Weights of a small image classifier.
Model: 12.6M parameters, 40-pixel images, arch vit, norm layernorm, activation silu, moe top_k, num experts 8, patch size [4, 4], layers 12, width 256.
Data: trained on retinal OCT scans (Kermany 2017), 10.4 epochs.
Rows from expert 7 of block 3, named by matrix and row number. Rows with one number belong to one neuron. Each number is 128 + 24 x the weight over its row's rms, rounded and kept within 0 to 255. All counts start at 0. After the name is the row's rms in percent of the matrix's.
# up: expert up (model.blocks.3.mlp.up, 8x256x256), inputs 128-255
# down: expert down (model.blocks.3.mlp.down, 8x256x256, transposed), outputs 128-255
up.134 106 [112 129 116 106  98 162 101 185 166  74 139 147 131 164  96  72 104 132 189 112 112 143 116 113 145 157 141 120 155 129 132 105 116 119 161 154 108  92 129 111 118 140 118 109 127 131 133 172 106 159 138 106  85 136  97 158 120 117 126 120  88 117 100 166 172 129 124 152 159  97 117 106 168  92 121  96 157 129 122 120 163 107 132 182 143  94 172 104  71 160 117 130 138 137 153 107 121 123 111 173  78 109 174  81 109 102 163 157 132 126  94 115 148 114 125 142 118 102 112 115 110 144  85  77 126 163 113 153]
down.134 102 [149 128 118 157  98  82 126 148 117 138 121 144 118 100 148 109 111 128 131 119 101 139 145 166  91 175 171 121 108  99 143 122 103 114 158 147 112 135 126 106 138 104 128 172 135 135 159  89 165  83 118 111 124 134 102 114 149 108 141 119 148 108 162  83 105 128  74 143 132 154 150 148 147 123 142 108 148 141 107 139 130  88 149 131 148 134 137 153 124  96 119  98 102 145 144 127 108 124 141 153 107 114 146 133 165 142 106  97 153 131  55 108 152 115 152 125 137 131 176 131 125 149 119 110 120 120 106 157]
up.135 100 [114 117 106 115 124  88 134 119 147 119 145 111 181 120 158 108  84 135 157 120 105 145 134  98 151 120 138 108 133 158 147 135 123 171 157 105 133 122 178 137 106 122 102 164 144 117 149 134 136 118 132 141 160  98 167 161 181 139 131 171 134  81 133  88 190 130 119 146 144 133 126 131 123 140 180 123  98 158 100 130  97 118 174 107 130 146 126 132 117  90 116 126 126 127 123 150  90 112 125 184 151  88 157 147 128 107 166  89 117  95 109  92 133 151 106 109 126 155  98  92 127 149 114 123 157 137 129 132]
down.135 100 [121 159 111 120 163 169 146  95 175 122  94 125  96 109 163  90 123 125 160 135 153 129 101 117 123 140 100 121 115 123 100 120 122  75 133 130 132  92 105 143 140 116 173 127  89 121 121 141 124 112 134 115 129 111  92 121 166 143 118 114 162 198 152 112 112 156 132  84 133 127  99 143 150 146 106 113 109 140 154 130 137  97 225 185 110 100 122 142 119 120 167 135  96 130 115 103 156 126 108 136 137 109 113 116 135 141 124 128  99 169 135 136 116 122 149 158 124 113 115  97 115  95 120 109  93 127 145 128]
up.136 114 [134 121 127 114  91 120 152 127  95 157 136  82 137 155 127 131 128 111  96 129  85 101 104 111 121  71 171 123 147 108 125 122  91 155 120 179 126 121  99 115  89 159 108 120 148 121 113  82 121  95 124  85 142 103 120 197 138 142 138 143  79 102 111 138 142 135 147 186 149 125 107 113 201 142 130 111  99 113 111 176 118 106 105 129 157 121 127 121 118 129  94 158 111 111 108 165 108 110 131 128 111 142 178 141 130 129 165 109 100 154 155 112 128 148 135 113 163 115 108 136 131 126 107 172 133 114 133  86]
down.136 103 [ 94 113 116 155 135 146 129  97 133 147 108 121 114 103 153 132 118 133 137 124 158 156 105 116 121 115  89 129 136 149 143 166 132 102 116 103 142 133 141 103 150  87 136 140 127 136 192  91 112 149  89 108  88 150 164 155 116 118 124 126 137  67 114  95 131  55 140 149 134 114 132 109 149 111 119 128 102 147 154 113 137 113 126 131 111 153 137 174 148 143 138 130 177 137 106 111 106 122 127 144 116 147 183 141 121  92  80 134 145 197 109 143 104 136 134  87 105 128 160 150 141 103  95 156 148  93 149 164]
up.137 107 [102 130 133 148 101 118 127 121 114 123 148  72  93 151 163 143 132 147 141 131 111 141 156 183  79 120 142 166 164 124 112 111 154 170  77 162 110  88 159  92 105 117 137 138 139 157 169 153 110  98 134 142  87 108 134 117 147 128  84 150 128 132 157 113 112 112 153 146 122 127 121  83 144 181 160 169 113 105 116 126 167  82 141 121 129 151 138 118 140 118 136 116 128 104 158  71 111  95 101 112 139 146 158 142 158 125 147 102  94 148 120 150 151 144 145 150 122 147 134 124  96 139 178 123  92  93 161 118]
down.137 106 [122 151 176  69 139 148 170 141 135 140 141 113 143 121  98 176 125 130 131 145  76 148 121 128 119 146 108 120 167 103 145 118 111  86 134 110 121 143 134 120 117 141 127  64  82 119 108 129 123  95 123 131  99 156 110 162 124 109  94 155 112 116 126 158 124  99 155 157 136 102 142  97 115 148  88 147 122 114 154 220 158  90 128 118 156 131 142 167 105 142 138 111 141 118 144 146 142 119 156 143 136  86 137 127  92  97 101 150 146 106 109 169 110 148 133 113 116 120 154 132 109 121  89 165 114 158 111 123]
up.138 106 [ 66 152 114 123 166 151 137 155 119  95 126 129 110 134 153 163 100 115 152 162  87 124 116 142 139 138 183 135 148 151 165 108 130  94 149 153 130 107  86 130 139 122 122 142 145 131  99 109 127 155 117 114 117 121 107 172 123 108 146 100 166  84 176 112 160 147 145 139  62 114  90 151  91 126 128 126 145 176 131 108 117 145 148 131 169 114 106 115 138 152 137 155 139 130  98 125 147  97 117 125 162 142  80 129 110  95 122 136 136 108 162 129  71  72 114 118 126 123 116 104 123 150  71 132 149 108 149 103]
down.138 097 [183 108 157 142 112 106 155 105 123  81 120 131 131  73 107 122 143 157 146 135 140 102 120 163 173 149 131 121 167 128 132 138 162 118  91 167 119 155 107 128 111 121 149 137 157  94 125 109 128 162 140 164  96 110 147  97 134 112 133 120 153 127 148 169 123 131 101 106 138 175 160 137 135 132 141 108 123 130 107 118  73  89 120 139 103  98 109 120 159 124 156 153  86 103 121  86 183 107 121 148 114 133 105 107 130 121 128 120 144 112 112 140 141 123 145 123 103 127 133 125 129 139 111 138 119  84  93 155]
up.139 097 [116 147 150 143 145  98 160 121 130 103  97 107 128 114 126 134 115 197 105 129 108 131 151 144 127 153 119 132 124  84 129 114 132 128  88 124 127 123 153 102 144  94 121 135 163 158  93 169 128 114 142 120 126 129 101 114 162  85 113  82 120 177 159 131 122 124 101 124 119  90 132 119 117 137 112 134 103 111 141 135 112 107 123 178 162 155 113 120 133 141 112 144 122 149 106 112 113 139 126 102 137 153  93 165 170 130 131 121  74 176 132 151 120 115 148 166 124 115 100 122 103 136 150 133 109 155 180  72]
down.139 102 [178 140 124 130 145 135 164 103  91 139 122 166 112  91 173 163 137 139 122  84 101 148  99 125 138 160 128 155  77 118 145 128 146 111 152 153 156 137 127 108 164  80 120 104  94 127  96 177 154 108  71 126 147 101 153  97  74 128 134 147 121 120 111 149 151 121 163 121 136 115 149 119  93 126 123 133  82  99 111 124 110 137 163 135 100  98 130 146 142 114 144 112 117 134 138 117  90  99 128 135 146  82 109 114 118 125 150 134 141 114 115 142 131 116  79 122 161 108 175 139 157 171 109 143 124 153 126 136]
up.140 084 [142 135 106 130  94 151 137 130 139  88 128 127 116 137 141 152 130 144 123 134 108 152 116 134 151 183 146 151  98 149 116 146 136 115 169 130 130 111 127 170 120 165 121 142 128 141 122 200 147  84 117 112 127 123 156 114 160 114 132  97 116 115  90 174 145  99 146 138  95  79 128  98 135 177  77 102 129 161 112  98 110 133  89 156  94 106 107 108 153 120 122  88 142 142 121 145 127  80 100 124  88 130 114 118 136 168 127 106  95 114 118 121 151 135 114 166 165  91 144 148 119 135 164 201 119 125 144 143]
down.140 090 [129 115 108 110 102 119 103 144 146 101 117 117 144 127 106 102  97  74 127  82 158 148 131 116 146 121 126 108 152 152 113 111  97 131 137 150 110 127 149 135  72  87 129 100 158 160  64  81 155 101 123 167 114 133 155 149 133 111 162 125 141 110 147 156 131 111 140 119 129 140  89 123 129 109  81 127 168  96 147 145 142 157 141 107 120 141 136 144 134 144 134 132 104 120 167 108 111 109 157 145 119 189 122 167 153 164 136 126 144 130 146 142  72 135 158 142 103 133 146  92 124 107 174 107 159 157 119 124]
up.141 100 [114 121 114 122 139 126 112 106  62 140 185  88 110 184 131 114 164 126  88 110  96 111 132 109 119 139 108 133  87 147 124 169  83 149 110 177 125 144 109 200 121 109  95  94 172 147 132 159  91  95 145 137 189 172 114 114 131 107  66 118 111 128 128 136  91 123 111 121 169 104 156 121 163 119 120 141 143 149 122 132 157 109  79 138 145 110 124 146 128 129 152 149 117 121 135 133 155 107 115  95 132 124 107 128 134 131 153 144 101 121  97 113 164  87  82 123 125 123 151 130 106  93 123 160 143 117 148 119]
down.141 108 [170 144 153 127 156 107 165 139 117 114 138  88 138 142 149  99 120 127 129 146  88 131  99 122 108 158 139 121 143 167 151  99 106 150 137 123 116 135  93 119 146 104 110 136  46 125 109 145 158 121  98 111  89 154 197 127 127 142 150 125 109 116 144 126 125 163 135 101 133 126  94  92 122  94 120 128 138 117 138 143 123 147 159 114 106 111 173 149  69 131  91 111 121 120 158 144 121 137 117  94 106 109 133 154 144 109 139 150 172 117 127 152 134 106 190 160 150 143 117 141 153 132 150  95 124 140 136 152]
up.142 101 [130 120 120 125  76 137 161 116 155 111 103 141 122 160 113 122  77 121 118 123 122  96 175 158 149 113 159 122 122 113 144 142 150 186 165 129 107 120  98 131 117 130 130 145 116 128  81 172 142 144 132 109 158 115 139 135 119 125 150 151  82  85 120 156 113 147  99 175 118 126  95 148 183 150 134 164 153 157  91 169 113 134  86 146 135 153 115 121 167 135 175 147 132 121 156  76 115 124 138 153 162 110 166 155 150 124 165 106  99 132 100 113 141 131 112  97 111  98 111 109  84 158 142 150  90 157 184 137]
down.142 098 [150 137 135 142 100 117 126 143 134 117 121 146 117  80 111 146  99 138 155  99 131  92 107 120 133 155 114 151 135 130 106  55 146 134 121 167 178 109 170 140  67 133 117 103  99 153 157 109 152 112 147 151 129 118  78 125 126 113  91  95 122 159 157 135 120 140 165 148 129 110 137 129  88 132 113 146 120 158 136 111 141  97 139 100 100 143 147 115 155 101 133 180 136 168 106 103 116 125 132 137 135 155  74 128 127 133 144 145 125 138 106 125 138  92 131 178 156 133 139 139 153 146 123 105 105 151 143 113]
up.143 119 [130 119 129 109  99 157 133 135 101 150 122  98 142 157 153 162 156 157 135 130 154 115 131 150 134 164  71 144 134 144 137  77 133 156 110 142 115 144  85 126 107 119 170 121 109  92 162 118  81 165 125 108 127 115 110 130 123 103 116 134 122 140 115 142 127  93 150 102 188  92  98 157 141 130  96 150 105 126 122 115 162 121  97 117 130 100 142 147 116 119 115 120 139 136 104 117 131 143 161  90 144 126 123 123 130  99  99 140 164 119  84 112  99 172 153  60  92 156  94 136 129 146 111  54 103 109  93 147]
down.143 107 [160 137 129 163 132 118 144 103 117 122 132 144 105 144 109 158 134 103 113 130 121 137 137 100 149  91 106 167 143 127 136 151 100 136 170 123 112  90 135 148 122 163 168 156  96 113  97  65 135  90 160 135 116 123 112  97 128 122 172 122 122 131  92 108 142 130 127 131  99 120 154  99  97 123 148  65 143 133  87 148 133 132 160 123 142 148 137 137  89 118 115 155 132  99 160 158 107 149  96 121 131 131 118 116 107 109 120 166 108 187 124 156 140 123 106 153 103 105 122 145 112  97 156 155 133 166 112 105]
up.144 094 [158 126 146 119 173 113 101 128 139 115 140 145 137 128 158  84 166 111 144 117 139 148 128 150  95 134 146 133 123 128 157 162  87 162 146 148 132 135 152 161 144 133 150 137  98 139 178  76 144  99 108 136 124 137 161 125 151  95  92 106 118 124 110 110 118 167 141 147  99 110 123 152 129 100 109 123 123 148 162 135 121 121  96 132 117 165 106 101 134 153 120 155 109 158  99 155 113  90 149 111  78 169  95 103 121 141 122 155  93 106 164 136 144 101 121 167 109 161 100 147 152 138 181  89 110 108 143 109]
down.144 105 [157 105 125 160 118 163 130  93  59 159 104 141 171 124 115 103 144 124 101 125 125 121 112 162 129 102  72 119 165 125 138 154 144 124  99 114 178 121 117 111 128 109 132 148 157 128 123 108 125 161 146 144 150 121 118 109 142  97 156 128 131 136  98 141 146  80 131 149 133  97 137 114 137  97  95  86 114 133 102  92 138  88 130 113 182 119  85 133 134 135 112 145 136  87 144 130 117 138 125 126  49 154 152 121  88 100 166 125 141 122 167 130 103 126 164 110 137  88 164 125 132 117  91 159 166 119 114 133]
up.145 094 [125 130 130 111 154 122 101 117 162 183 160 123 101  97  84  75 161 126 106 119 113 139 137 181 140 112 144  90 152 153 137 146  93 115 134 114 129 130 123 151 113 110 136 143 180 129 128 153  99 130 119 106 125 135 182  85 144  94 146  86 133 117 172 121 117 146 113 148 140 118  83 133 157 145 102 102 173 155 179 153 105 149 129 183 140 122 115 129  95 160 110 131 136 150 100 144 121 138 138 139 118 120 146 128 115 172 159 148  72  75 121 115 144 136 147 165 135 178 107 133 128 157 138 112 116 119  95 145]
down.145 104 [144 115 120 128 123 124 107 161 116 120 154  93 142  98 177 136 127 148 106 105  92  73 121 138 149 129 133 121  96 160 151 117 139 167  93 137 143 123 119 110 160 135 143 131 107 147 105 113 117  99 158 139 129 155 105 118 111 175 105 137 135 108 133 109 137 124 138 132 129  96 121 126 109 123 121 131 126 106 142 133 101 152 105 128 146 119 145 142 114 112 125  87 154 139 135 140 100 163 121 125 148 174 172  97 186  77  84 161 157 139 147 164 120 116 153 144  99 121 136 150 130 105 128 146 109 114 145 143]
up.146 106 [134 139 119 139 155 129 159  96  99 130  98 148  78 165 146 130  74 159 147 131 163 133 116 102 156 106 151 133 108 140 128 130 143  83 108 168 129 124 181  62 106 119 136 148 115 126  83 120 187 123 117 145 152 118 153 124 127 134 141 115 144  80 100  93  81 167 121 115  99 112 136 122 170 128 161  93 105 110 164 126 110 114 123  75 133 138 110 112 103 111 152 147 132 129 128 103 117 128 106 119 131 122 109  94  84 120 158 118 116 184 150 123 159 104 136 140 150 128 106 119 126  95 113 156 153 120 202 114]
down.146 102 [146 148 106 128 117 133 158 132  99 142 122 144 107 150 109  95 113 170 140 114  87 122 107 175 144 118 126  81 106 121 129 132 112 162 106 113 168 116 140 119 125 141 135 121 129 118 137 119  97 144 112 108 139 174 110  71 167 104 109 129 132 101 153 134 116 162 145 106 137 161 123 115 138 120 162  96 122 179 169 146 179 130 136 137 137 146 147 146 104 145 151 125 138 126  66  72 106 127 122 159  94 110 124 184 106 110 115 136 109  94  83 134 127 168 130 131 151  93 102 106 149 115  95 121 149 149 120 115]