{"norm_position": "pre", "mlp_ratio": 4, "fused_qkv": false, "num_experts": 8, "expert_mlp_ratio": 1, "patch_size": [4, 4], "positions": "conv", "label_smoothing": 0.2}
Rows from block 4, named by matrix and row number. Rows with one number belong to one neuron. Each number is 128 + 32 x the weight over its row's rms, rounded and kept within 0 to 255. All counts start at 0. Numbers have three digits each. After the name is the row's rms in percent of the matrix's.
# fc1: MLP up (model.blocks.4.mlp.fc1.weight, 1024x256), inputs 86-171
# fc2: MLP down (model.blocks.4.mlp.fc2.weight, 256x1024, transposed), outputs 86-171
fc1.84 134:058124117161145164121165106109157111119160112061092129164079095088147116124119164145166131151106123127145169111192120164139133108123090084117127099130173161116196067137104072084149143091131124191143165133132091124108105104155117174204146075114174100082098181
fc1.85 067:151131164167114104126077193128147120156123089156131110134131085176120175129187175104110044169136105123203126155105129128103126073121150087092063079173118094089091091129169165126126156120101108166088102124094157163158098135112095190065098088189123117098094061
fc1.86 088:111085107110150168113115156109133112130130120142133160160097137128171087124133113104148132122117095200113161255130086125164136128128152129167140148113138152105115084142129065128136167195138126117136115111196124147084190141115150116151095139093125098134078115
fc1.87 047:071101112105145116103058138163165076146154134197095094139124112109085144121139135144139108065124116135112106098141150161104134212165119162145154130151134097127096170141087124137147137171144159118107153098121141111104133151089110123132150121188106177154150139
fc1.88 103:076107147101159160125148175110131064158132130158101099184123126151130074112139187148101116134118134170074193139115118064110124135169077109138126093178138130114123028150129111148128132209145084176111106148157118094169114130139148087052107100125081079096126126
fc1.89 117:095175150096127123110157178104148129134128081093159058143144212080135113139142186169087119169113076093106133110164107135126110164147190140084110117208162054146129130157113116108150098168157137092147175113105178087151114100132113163097115092124126133092139083
fc1.90 092:085179144091097170143109099060016147129134135142182090136091155164135161130159127137069176119096080132045165134118117150151148166101165154180118079096136121141110117157119134146085173133111097167085110145162135129110132099131070163083179141097192209073152166
fc1.91 089:114092121184198076151146099152093107140086108175155112146147155108099158125177100160154125148105133104170104126106142107098123083101120103131142120139164150128151110135131075143111152079081180137134128176154138120084161160142174124106113145153155176170164146
fc1.92 117:140120110102130092159126102170089061048169117108094123100139154122144115105103079143095105088144120124169129101177146191129156138101105210135114133133172107153113070170182144111092075149011132108108149156102109133115112118151155184136117038140130193148142099
fc1.93 120:118135133137139093132135106183106203093144104138082103142100098106105135131172134100136108143172107126082118191118124106119131132105094085104086147117177136143128043101130203131147174151136145053101080079092097082116122086144128147133156155161110192129149078
fc1.94 062:187116158061184149104140154125133141159118119120119135110090167155137147145141145059112030170123171124108161158077096121170101169119177191115118130132135128118117071124040089124179115102125149063161117159103094061077147141088110090145105113075183196160168126
fc1.95 079:120108040173110102112140151138135190095123081135115118153161166144105163085071146104152176148131124121158160081086166126084137182114180131078184149157139104123103151102131087177206173143132164178072085149204115158122127127191121187097130089122120123150121098
fc1.96 118:144149143160164110117116162137157118167114196117137096127145130089071183188155140129106111112155140080081075129105195067148129114125175129141156161170161145129176090123075065119163112143153106097099098133121100143131156134147093126089100143072168128113102165
fc1.97 078:096136089177163119155106091172159125155120109180135141147195109110110090100121094119123097156084118046182083067107174120130172222121124100109070102118145059145160143076113090096143100133104108150135140134093117150151102125115111140156121125102123121124022118
fc1.98 092:108122148111116120123150115121159130160112105108086135138075169181080103158197167159094103188127064126169122115147182146160115168144146099099154118156157128088147142145063184128140106096062163075153105088163157081106114131042061140143125136159097130140168154
fc1.99 068:083145129132099141117129191184168159160150088090109153176090169073082207098193166147080123085130116185081168142072152138091139160095153160164175107115158098111152153092121188106156113117170180110169086108089143137099172139098143149185090093141135148194129098
fc1.100 105:115118078190127117099112127074136127135094232140131121140100160155127092188080138114157145123141132067111117130149151106175142110158122131158119195095153127143141132072093165098116159114140092114117142164112095052157059159131065160188112120173124156128143120
fc1.101 059:171106161137107114127068120146090127154136131183126138101118105140157145102140147121131102149120086107016110124135074100168085141117127131144136102111158116138184165120146089093204122251114126142108111157112169144131090077093111067089102197122135077109151089
fc1.102 099:092117175092143135171122173155143084186099066134171187144118132094160122122098118150119111173123178135153110121092181130132110153109130081023111129117213137097157170140170124123087165138119136120156111137117138147132200166105182090122139106107138126182106117
fc1.103 150:139187130118132162136115117082120140166119168115044156108159105152148189121125094132133086142138162168162177145137181065038142092102168088200075134143120093131157168110118151122214113157119115131112148134155127119091145086168099138133181003077161079160108169
fc1.104 068:084151132083118092125148164118149104093123144122151058142176115131090201102105207079074095162164124160105072131147086080118115153165149147094118114120096145153106145126088159139082096150126125147158106109144082110131182103065156117154092110141138125075120121
fc1.105 121:141115151117087130165125119151171161117106078110125040156132170071093104168143095058144096108146135139151166139105118178074173098123052130114095111110107130123104043119120108067118190080117117131187109094124184164152120121200151175129084140099152131144133117
fc1.106 058:131122136124172100119078111148211157119091095085115150109129102127163086056035122097099092138123115093126111155105118178142132103146148117110171078159098096214128172150161167148130145106163139155096147104132107044135104089114135123118136112084150134129133146
fc1.107 118:103147112122078144109133074081110126096065092152133105158068135125141166143124117072109083132099152179146154157112132154155137142096155175084097120090098134146108148106112125142123129145204146131121095171090164167096125109110088110127140150074180083143164133
fc1.108 106:136151105159148111104076069107143167114105103160128146119066110109150131104156072143125102169152146096132118184053130115142121146111108105099097196128188152154176107080112043102153091094161222122136083145060145152074157088160138157153130115121119127095112105
fc1.109 097:164174115106157048120119066124122154163124103062186161094133152118096075155152186123108119160144140085200098086120095114122115157136102115112180144157186141086076074098157130124114134127124111116181177112118116106113136136117099120197108106110131093153127127
fc1.110 090:159161154118092191141077218079097129094174152120163148135104155097131086139121134144088120096123162161073109081151178172094086122090101127103127137094145177141170155146185152146146174130132144144126135112126172166121173123178143170101122161149090127140169133
fc1.111 111:112071095134101175116074148159129053116181106060106130120153158147152173138085157087085136162131115105164140152178078168088111150133148100115176095164124064167116118123122146097169067086101102067121147103121119195082125084165132138110084122124115156201101108
fc1.112 058:180123112175121112078121135097138099112171161152102141037112106173083171076140128125090074131155094167087094167143107096115116134177130117141136120142097105158055171119134150116088049084102140113085087115178143147140074079136144176105141069100106163069080149
fc1.113 140:143113126219148132143136176072190118149201142137107131100125108080103113089132076128151143128188162222107145166110149120138119119156164147185118140130086128150144122140119121079155097119119108151087172045172071097092116140132118102143141117122157074131110161
fc1.114 133:157134104122124192184193112122108139196127143118082168137146138197089126101120100165092091114094073136178140122096151123184112152140132169131159123105142115126095162146127104151144151127114125094175104163138175157120142105112109076105096150155150077128140168
fc1.115 072:129122136101132112143079135148129088164063193160199148093127120149151155141075074107185117152071141176147158054096161120172135172153040161150096165158173172130064126128132084110134079156103044089164168141117093157119103168161172074071151094178127132138106090
fc1.116 144:129127117076140113065093086105130119075103161120100141124173153100179168090104124122155146105155138077092153073111102114135097104141171124090124109116156150075159168098133145123099119175193100117171172123096139149210071157118185131128144073118104133134137123
fc1.117 034:115188139129120180107122119144131137105094139102154111142109116126150177091138127046080104090096157157132157142172082152082142114199176114179199115121110112112124134106062079170131130148124099145119126165124097118121155165130131163171192145063037115101084149
fc1.118 136:150109147097146103135083137092180162166086011162109085094121137156160071118146154082141121140163142157090135159072176140121165167134101081113151161153096123146127125082131126121108102202072089214161167058138128130133103119094103088054158119134121125142140160
fc1.119 116:127136161143141144164060075155095160139110137118101125119080087166090110141117118137120119134135107166139109144184166147151131110182078138165113105129165121103182122171121117061089124172145119169146119140057159118128094116141122189136131212131149134105096129
fc2.84 121:138084119119150105112053136098147106151104130127147075141131219067135139069139113145143107135146106128119098101119197126129101110140100124107201147100132189098130165083115171136154154204080125143121068124104175107116121137160138150152126129101105175143091097
fc2.85 066:165110131173157107180138114116136101111134107100113107101159047111144076113126138148128139105111163177091186144178057140104147096111188104104135180188098125182085164175060083095111090148140174097171174180103056131127138123115165140142139158161169116141124142
fc2.86 089:130158136136153150147102129117149142165192102125146159144127115170114102129123117124175094187052154136122084156174126123072101087138171180108110128106067171123171156046116131107140075141076111136132135096086142177090099111058078141096103138096091146167099142
fc2.87 047:131151092156135060165167136126116151141121170102140107045115133148120140130136146127060093146123127108136147145144152195101128095096081114104133099130131105116106147128130094123184183104162088146118065158148149107144140084075123132201151165084084102156094058
fc2.88 112:217118162112185188148128098187126142122161115126144166111159119155141210055082134152110116120167091116052115113150155172089137101107054145053133157091118127136141140074110069172184058146179111144127127111096109118099134113156150136104107105163118125167191170
fc2.89 121:129083178163206127147099134120121092059112108134125076093118192170166095063132136112107153072091198174142127115108087152156156083154110187168156106120135154092136113140155136155124107163141123124125180148135106146111079074211135162131186154152163108127141136
fc2.90 104:157133101116149144115177110113146115137092106141076139092187111138096133087069160184204169137179088152177092102159198175158142125182132141107108133138122087144129134054168164092049049130133100162111173138118095159156173177130151165128116134163070116109102103
fc2.91 089:128157109128137130050133181126152139077137155142088144168126136088104130116148129109123146134092092135155118150047154093169118172151128092110077121119189090108168171090130086111180143135139129130116134085178120124113137139143121127139178126134104087116104156
fc2.92 123:194107117093088123135145145162163135137160132186141137122122155142169100117132133146139113135163105163153140112140111121153175167139138106094116131084154118099172110138152100109097062149143174108158078130135157100123104154043163076104117090155173147132117178
fc2.93 133:156078095087115131128173138076158121109113107198169180107101123102120117084129073169122128128136153102101223145150147087168136154141153130125155107108097113150162150176129128164193080191161158181123113107119186168115157082143157109149113063078120159183131198
fc2.94 062:143157087155128128162116111118183129131042118124147112186144116090106117121101128122112100082134079146097126152112127115142185130127131159137097106147111153171121192132129125094149139124146150135169115089087112150122110116098162120075115085114175094078080187
fc2.95 078:164113104147120093156105129206120124109103085154122083112151175172092115147125102168112219163115130183150105155149064101125133078138162111139142080142125148068167140154140173115050112104143142143129058115099113183124077135127105085155130133138160121090126140
fc2.96 116:154109154140099157132109151137119175083122103150041108131118183113097117125215148103078108145154076108161199155053163153136154087094088106110126131100199135091047159144141151093027095119132162165120188100110115126125120128167206163147091133154099098091123115
fc2.97 083:121142064140099160072149137119060144135132132079120119117120190161130131154093092183099170153128175152110176104122119084125137147176173153146073103101159161118085141164082151140154175103106156086146139105102122168099099059116200150181105131202088130171154152
fc2.98 094:181065054069111147114187113136109121125138109096087138161130136077191127137087131095091112156132162121083124124117088113141087158125147103079182161073129103149090124150099161137071130088126175136147086198150146117124077120067153042179215097143113139169149091
fc2.99 073:126093089170162140132078063082121098112097090082108099132160149106116115226105098093154103188112140154134138091152183064144145110132118130072155083116136092090093094142121102121116136148148126120139082130151055110107095087060152109092159134144069124129167139
fc2.100 111:116155148081097090122159119134096153140141106118172091161138102048103171135059083114134135095101103161097095141139174126112155127133113068095117129187171158108133132195041125151149146067056112121110122152151194118145158100117181113163131151098102130146140153
fc2.101 060:062134049164196117093111097081110138122055115137078095150131124129163091155107089117118094079148149119160136113105168136083144157097131130166127130101176175138079168145082118185133149128136096137120146102101109152092116120136178142139141084154113159113130101
fc2.102 105:136196098145114178141120180145093076103122137100116129170112103080160169054125131137120102135137073124164133157182131123131155108136198078126080198138128110141139110119164107133106129129190106102081141130131075128096127061175089092175174117146113095152153138
fc2.103 153:155066150074166099132119179101188135120185049066116144110103112160170192125090053169132112056091184147121129180147108107135083145197131140135088121158104105068103167163099099133146125143142113067162121095114101111151160098131166154104094103126145130173120147
fc2.104 068:104169156116124090137108086127112105103064076126148167161117185106131156096144100126140159117127083070081164161119159082120184111167149117112148151166144114160136123123111132086142105161080151114170140154127188114156193198151075125091101100124111165190131101
fc2.105 118:114137153135155172085108133126094101133212078126158074114169173164151150112145119125144153121115088094129143175124210103112113184142198090118173120132121120129178122148144061125133146163140139146147165144159082083136092126104141147155165117185129118089147124
fc2.106 059:090175101115128151122129075176128105101141169089123117151078081168131116152136099149137076122074144113094141097114091112187114142143092150043106157115163126184097057129114123110135098132159176089168108116132194115077137087132147089156163151134107195142129100
fc2.107 131:143126129128103146133150083077123132121125115111126081101148102104065070125133110130164112128154084195118130086119158111133162178159065147112115142115185126099099105173156139125162191135131165180123134074163117176169144092128100138083209202120161134141087137
fc2.108 106:170121113052144128134165122142165162070119096119155183137112144139092147115213097162139170105102122136148139095215092139174133141105109121135124050123106163057104094177151163094140118135169079169155128098159113099157132083133104126136163109074137108163143115
fc2.109 091:137046133185133174138156177132145082149103097119101153138124091043147160135084113113180106111106147159084147162073105094161125118109211147150081090167166115113099137142118111175186084106111128193194144088140178169122113085116108116143098128162143141143121154
fc2.110 096:148136172132130050102217138094150102105077077093117114155100095160133041122134113106148110069210083052152146124202111149168161097120121191153160151207134089117119123136167119093119074155116080111085122119107126111093162097130125151125097112123180166065151102
fc2.111 098:151124154117099154153094083079162090197132163104164119134083086160141118115109162144126107126108134152129121134127092104159167148169089126077131161125143114143142123104071113099159145180136156112092117189158160095125075093115102119117124153072124111114175097
fc2.112 056:050101104120111141127092124144124147112113129188132148068111151147123109186120127153157161083133095134194153145097146119119098112110163102173187173110036181120088134149147090118085167077128140137186139168159135128121176132142084111130108097181071176160187142
fc2.113 145:187173165145117108140142045149149115058133131169163073124154147153088161149109138132159147131090180137084109115134106111063118069135119148107041105142133115057165063095123109192110172123091132115110145129096112063137143173117164174116106069079147146200136129
fc2.114 125:101142130125101115143142122074142179140074133134089123061154122095119118183139139056142116097163151101096141077142141205159095065109083137176161164104106144131068147110097101134128157122168104156058145102152143123119175132118147098111120132165117189214103141
fc2.115 066:070133099097114155082145118071131178109142064148094148163176159197097097059176114132134188155222130147131195150176134097180136119095084122144095158081125148155074121171136159088127132098159089093127159187098171097129138081129176162123106073039078140135131154
fc2.116 147:117136102139141074141179158077135104168115180160147163155075107119111145092141142175140136138131066048135124163131109131132146181128115164140129051189122081072084129152167125158137129132106089081063091146098094129126063130127134203144181156118157144145111099
fc2.117 033:106094144076134096112094108122102139084165129178129112070135138123027133152114114160132158142119103127204159105140093168151155102150105165133059148159132113096103116138163131094137116134125155146148129058095102191145185135067110110123132132116158184153123063
fc2.118 137:140131160150162120137116129145139059161165113050060101099170102105164183118126134196078114124203126109118106132157134145136101123094151148092114173173204115162071110172141122168161124144153103104102157081197141100108055116106125107117137090146143151159122129
fc2.119 123:144152090107143163172178113138142165114109196131114113110099149050179149150116107144154144115160106088157144131105119124163096109125100149099119132169156109125101130095124197133175055148158139140149071122122137176123114052176201149147112104109113145112108151